python train.py --arch="jasper" --dataset="acted Russian speech (Dusha)" --depths=[3, 3, 3] --merge_dims=true --epochs=149.4
Rows from block 2 of a small self-supervised audio encoder (BEST-RQ), named by matrix and row number. Rows with one number belong to one channel. Each number is 128 + 32 x the weight over its row's rms, rounded and kept within 0 to 255. All counts start at 0. Numbers have three digits each.
Before each channel's rows are labels from the 100 clips, of 14848, where the channel reaches its highest value: "top examples" is what is common among them. Only what is clearly more common there than usual is listed. The data: acted Russian speech (Dusha).
# convs0: first width-5 conv (model.blocks.2.convs.0.weight, 192x192x5, each kernel summed), inputs 0-95
# convs1: second width-5 conv (model.blocks.2.convs.1.weight, 192x192x5, transposed, each kernel summed), outputs 0-95

top examples: emotion: positive
convs0.11:124068139198177120148103140132168073161132134087131063196088154150107161219134140086156119134114165114229121125066101092136082132048085093115094137153123096123175151152133132127139118077157159089179137131111129143138132110195102154151144138058116101097138114125148145158086151104151126104
convs1.11:112129136125178167112162137115096142181123138142178175142160116107164148094140184094117114175147143090101138030131109112093152128111114164110099172131150164090079175093137166136096150130141063142062159164129092087130129129099147105156151082157155162172138100111133088140157114168146156139

top examples: emotion: positive
convs0.12:090078101147134071143172105184127130142128071071103156101105093091139091106156148139127100151167111122129107050130177136152098144171058114135069094112116103144098080171152094111126093180116129090131115161175129095097093180159088082108109151132111148153163126138097077116115138144159113149
convs1.12:110128164137136117116098145135125119139159091141103138072170116147132132123110097152100123076097155103139142076144122115137115155116160169114166106128131126078081156074161146179079141105176112125184142147116141066118079069081135203118172140092145133116168115110125127144091102127080069103

top examples: emotion: positive
convs0.70:121071073166126084102141099136166137208124086104145171113212152140136126207148121151180044167110146083189171087152129067120098135082211109091116147135127174106136146117150123111147158125128115104113149082076151070160133128108106099132114116154131099105113124121147184130173142170113143154
convs1.70:139143131182098131100136176085085103119168128129138103179100126171129133145054152148142113142106110175131119147083055149180097048131043143083128120129079143192180100136134132151170188089106126092110163133141142192153154152155159131101202140149136136144117129054113101124137189130128128016

top examples: emotion: positive
convs0.118:147114097125057094162164113131102133114140129193107117107049105092073151089154116123207163171120120155142122101059141128169132101086108169127125124115093163158100146167128089127149143162175134129144112127150070090074146175113167097133148150111056144169173098098128092114126145183132092143
convs1.118:138088168097163132158140163112069106060137133149105134101118165177127142114140086085118077198130119110133109162145095134113131105154095088156044115123156117136100145101116122197119144130073132108142098101180115207199095138138095104137097151060151140090141143165138147110140116151114124142

top examples: emotion: angry
convs0.186:103089166132176073099119122119172080153039209110099103121157065097126153140169093112062094172159151141160127103129058151131147150113141117091126117131148146123094123176092130098062138159125126087146114133142158083121142139131118138106116177103160100145098133056151128139097128149109099119
convs1.186:132138133119103150137149129153175132155143159109173149116089067172179092144133126119140145063128099118082109144172150089151115133145073135134079136129126126190159117135077057103121119155075174112083123091105133103088116154126171149144139169069100112154103121075113166136141107100118131176

top examples: emotion: positive
convs0.161:130086119130148141109081117132100189130151175140149087112048107077161125168161190119140131113071110112127098118167096083120101105125103152127083079099182152126163093129161117157113113055094155131129118122122106160121160128112131114073122124168162143132110087155142131117159095192082100137
convs1.161:120100128121177118171124110101114141089179060070106034154060112122176136102064133112098123040107150150130109104137131126068165114131154113123201113102104107100113083147102139085140119165102106135126113090149147094135116133116131096131087094133082112080116063081121070131093139170068077121

top examples: emotion: positive; emotion: angry
convs0.90:115134134104154089141117141096215077122118070091108125154143160085136166134106156108120130095153170180178129033087115143125131110111099116109129094075140164128090138094139123157094136172141099078122115093126122134099208106116154178048114094070083089082082111144152114198123135140083102138
convs1.90:195069124170144106102135175086118169116132165069141144123068076092070139059164158084124149158101127136131151178146091142152135098153113161127095168123142118131103084130138129142150126114127169177186165108135187148105120197150131087146134097153118087142188119167067106076168053115140101116

top examples: emotion: angry
convs0.148:077206114174148165129096160126148097124099170145126112137070197134122126165122135137119117103124128148172119112120122078073141094140146166166060112140122035056142093113074081124126160113103126137076168140074136137131098130135175176124137160086070126121118088148089183104123170128137170112
convs1.148:090074141170117156141108088108121164102150035127183152102108116122138142130094091113122148137116119102094127146142143175146179143107153114098070150158050195182129160157150201060132148176129107070169103123153091140109150088097046093093096115068181087170148155124107078174129081073154098106

top examples: emotion: positive
convs0.9:139096085149147209175121127155114154142160102085158158119112182147094079074117114173117139069132090071117120154097105151134109135105137113118081158121134118190111080129151122099117171119160097117163117127146112152038172085146167129113084069149110162159063095079049114118111136103143102137
convs1.9:121130111079168112157126143115106128140155164137108124141165149131172117178106098141139123141062135204146146112172094140112087075121079123123131105108131110147141139105155170076118112170086117067183135105098148177138070188145140121148139152113100084124136071092186138201081130106125142116

top examples: emotion: angry
convs0.183:154145151079129096073114144065126092153128131098149131120158150195113142108089083089122118103118166135119087155132105103129132013110069094111089125129126131139099136180132140171143120141169145114177208086126090109090186171102180180176124085169094140197161122091164131163132141147123102150
convs1.183:093147088152075174125116158216128116158139094127089115138092120147088115076106138107134150117128136110149157123134203111116139117104206170175130146091156127138164163155155149115151137105084127110097094140111098124173090144137181106125080137150136144120110133144127109122115152103120136107

top examples: emotion: angry
convs0.182:129158137142113157077131154151078197179106135159080136141120145122090069162148168145100119141129152181164165178145161142165097081086121121107189132091097121102096078139130127104110116139144129118110124102167132178124133111185151110140040130119131118209115133162192154154144163147104138119
convs1.182:111108107151128116129146101044092105091111101134186096135098123096156147084156138145165106082119120070116175150103134131140153144167105077119203165112119121172085127161112094190156118078152120124174175079097138127132154147105110142118117133132062136075093158163132108111134154146146150115