Weights of a small self-supervised audio encoder (BEST-RQ): trained on acted Russian speech (Dusha), 26041 training examples.
Rows from block 4 of a small self-supervised audio encoder (BEST-RQ), named by matrix and row number. Rows with one number belong to one channel. Each number is 200 + 30 x the weight over its row's rms, rounded and kept within 0 to 999. All counts start at 0.
After each channel's rows are labels from the 100 clips, of 14848, where the channel reaches its highest value: "responds to" is what is common among them; "loudest band" is the band of the loudest frequency at the time of the peak. Only what is clearly more common there than usual is listed. The data: acted Russian speech (Dusha).
# convs0: first width-5 conv (model.blocks.4.convs.0.weight, 288x288x5, each kernel summed), inputs 192-239
# convs1: second width-5 conv (model.blocks.4.convs.1.weight, 288x288x5, transposed, each kernel summed), outputs 192-239

convs0.33,183,219,255,222,222,253,242,204,232,203,180,214,130,249,184,195,149,186,210,216,202,214,235,208,221,265,143,188,229,217,206,182,221,181,214,234,218,175,238,220,211,156,226,197,169,201,155,162
convs1.33,172,190,197,223,176,196,217,212,169,213,178,223,210,209,230,219,207,200,195,125,190,222,180,203,173,194,182,184,196,237,216,158,175,190,182,224,185,231,226,243,209,184,207,175,223,174,199,212
responds to: emotion: positive
loudest band: 500 to 1000 Hz

convs0.236,163,188,194,204,248,168,156,215,187,173,189,196,280,197,167,155,159,189,197,176,202,194,241,246,218,197,206,183,210,146,183,186,173,194,204,232,196,236,197,212,221,248,172,246,265,178,90,177
convs1.236,201,177,243,239,190,179,189,213,223,142,164,200,199,147,247,246,212,196,220,211,217,188,235,254,170,252,182,213,187,172,175,201,208,244,199,196,278,192,166,178,161,243,229,178,184,206,67,201
responds to: emotion: positive
loudest band: 4000 to 8000 Hz

convs0.279,153,203,215,239,232,183,219,204,219,203,223,148,214,222,189,235,196,210,182,197,174,191,210,217,133,170,221,193,191,232,233,175,249,175,169,208,188,208,189,134,216,182,249,173,185,196,185,189
convs1.279,231,236,218,191,250,194,183,221,234,214,190,187,173,148,183,138,187,206,187,187,212,171,175,156,236,176,225,246,189,179,221,149,151,196,217,198,169,221,206,231,188,161,173,226,171,216,173,241
responds to: emotion: angry
loudest band: 500 to 1000 Hz

convs0.63,235,191,167,218,175,183,173,217,224,201,189,138,213,202,197,227,174,166,213,188,229,239,160,162,141,209,207,172,178,183,195,195,153,165,192,224,195,207,163,217,230,249,206,259,224,171,0,208
convs1.63,166,229,197,190,194,197,229,212,198,220,247,176,194,167,163,186,194,221,236,174,183,186,204,212,215,156,229,201,191,217,226,149,186,210,235,245,208,228,196,199,180,178,198,268,158,230,61,174
responds to: emotion: positive
loudest band: 250 to 500 Hz

convs0.188,229,244,211,242,171,239,265,250,255,216,195,158,225,181,236,232,175,154,172,176,217,166,257,204,253,171,179,197,182,206,236,154,175,239,190,200,182,202,192,176,189,184,185,191,245,186,148,196
convs1.188,194,189,229,221,189,158,165,201,172,213,214,174,184,236,155,219,221,189,221,167,202,214,270,202,235,204,224,267,225,180,191,214,162,145,203,175,136,226,212,239,225,157,139,189,212,198,241,187
responds to: emotion: positive
loudest band: 500 to 1000 Hz

convs0.150,184,252,154,228,159,192,196,196,169,219,211,232,190,190,207,178,190,200,198,180,193,202,190,250,236,221,172,218,145,202,193,245,254,193,217,191,197,220,226,140,223,198,187,247,187,177,208,227
convs1.150,218,221,231,221,214,208,224,203,221,140,241,189,261,206,235,166,170,178,203,176,154,168,224,183,225,215,207,178,202,188,166,159,207,223,205,270,203,231,219,210,257,138,214,318,215,168,173,197
responds to: emotion: positive
loudest band: 500 to 1000 Hz

convs0.106,202,242,233,223,264,243,237,218,166,216,197,195,207,192,194,220,169,211,192,179,191,190,173,188,221,206,241,175,244,264,185,215,261,219,207,141,199,253,210,172,193,185,202,198,231,181,221,153
convs1.106,219,210,229,225,177,187,148,260,228,208,198,205,225,153,191,234,222,173,189,249,185,233,202,173,128,157,183,234,230,227,175,192,136,210,245,191,138,190,249,184,177,182,192,218,161,211,156,216
responds to: emotion: angry
loudest band: 500 to 1000 Hz

convs0.77,168,202,213,210,247,131,184,199,205,239,173,251,167,216,185,232,224,168,202,238,202,262,178,195,185,193,194,200,195,170,197,186,170,185,207,216,242,191,219,204,182,207,161,195,208,213,191,224
convs1.77,241,241,181,210,227,193,222,178,167,223,188,171,211,241,248,209,214,187,177,241,248,248,213,158,221,208,196,207,176,212,184,171,222,217,194,141,185,194,229,192,199,193,217,236,110,208,220,233
responds to: emotion: positive
loudest band: 500 to 1000 Hz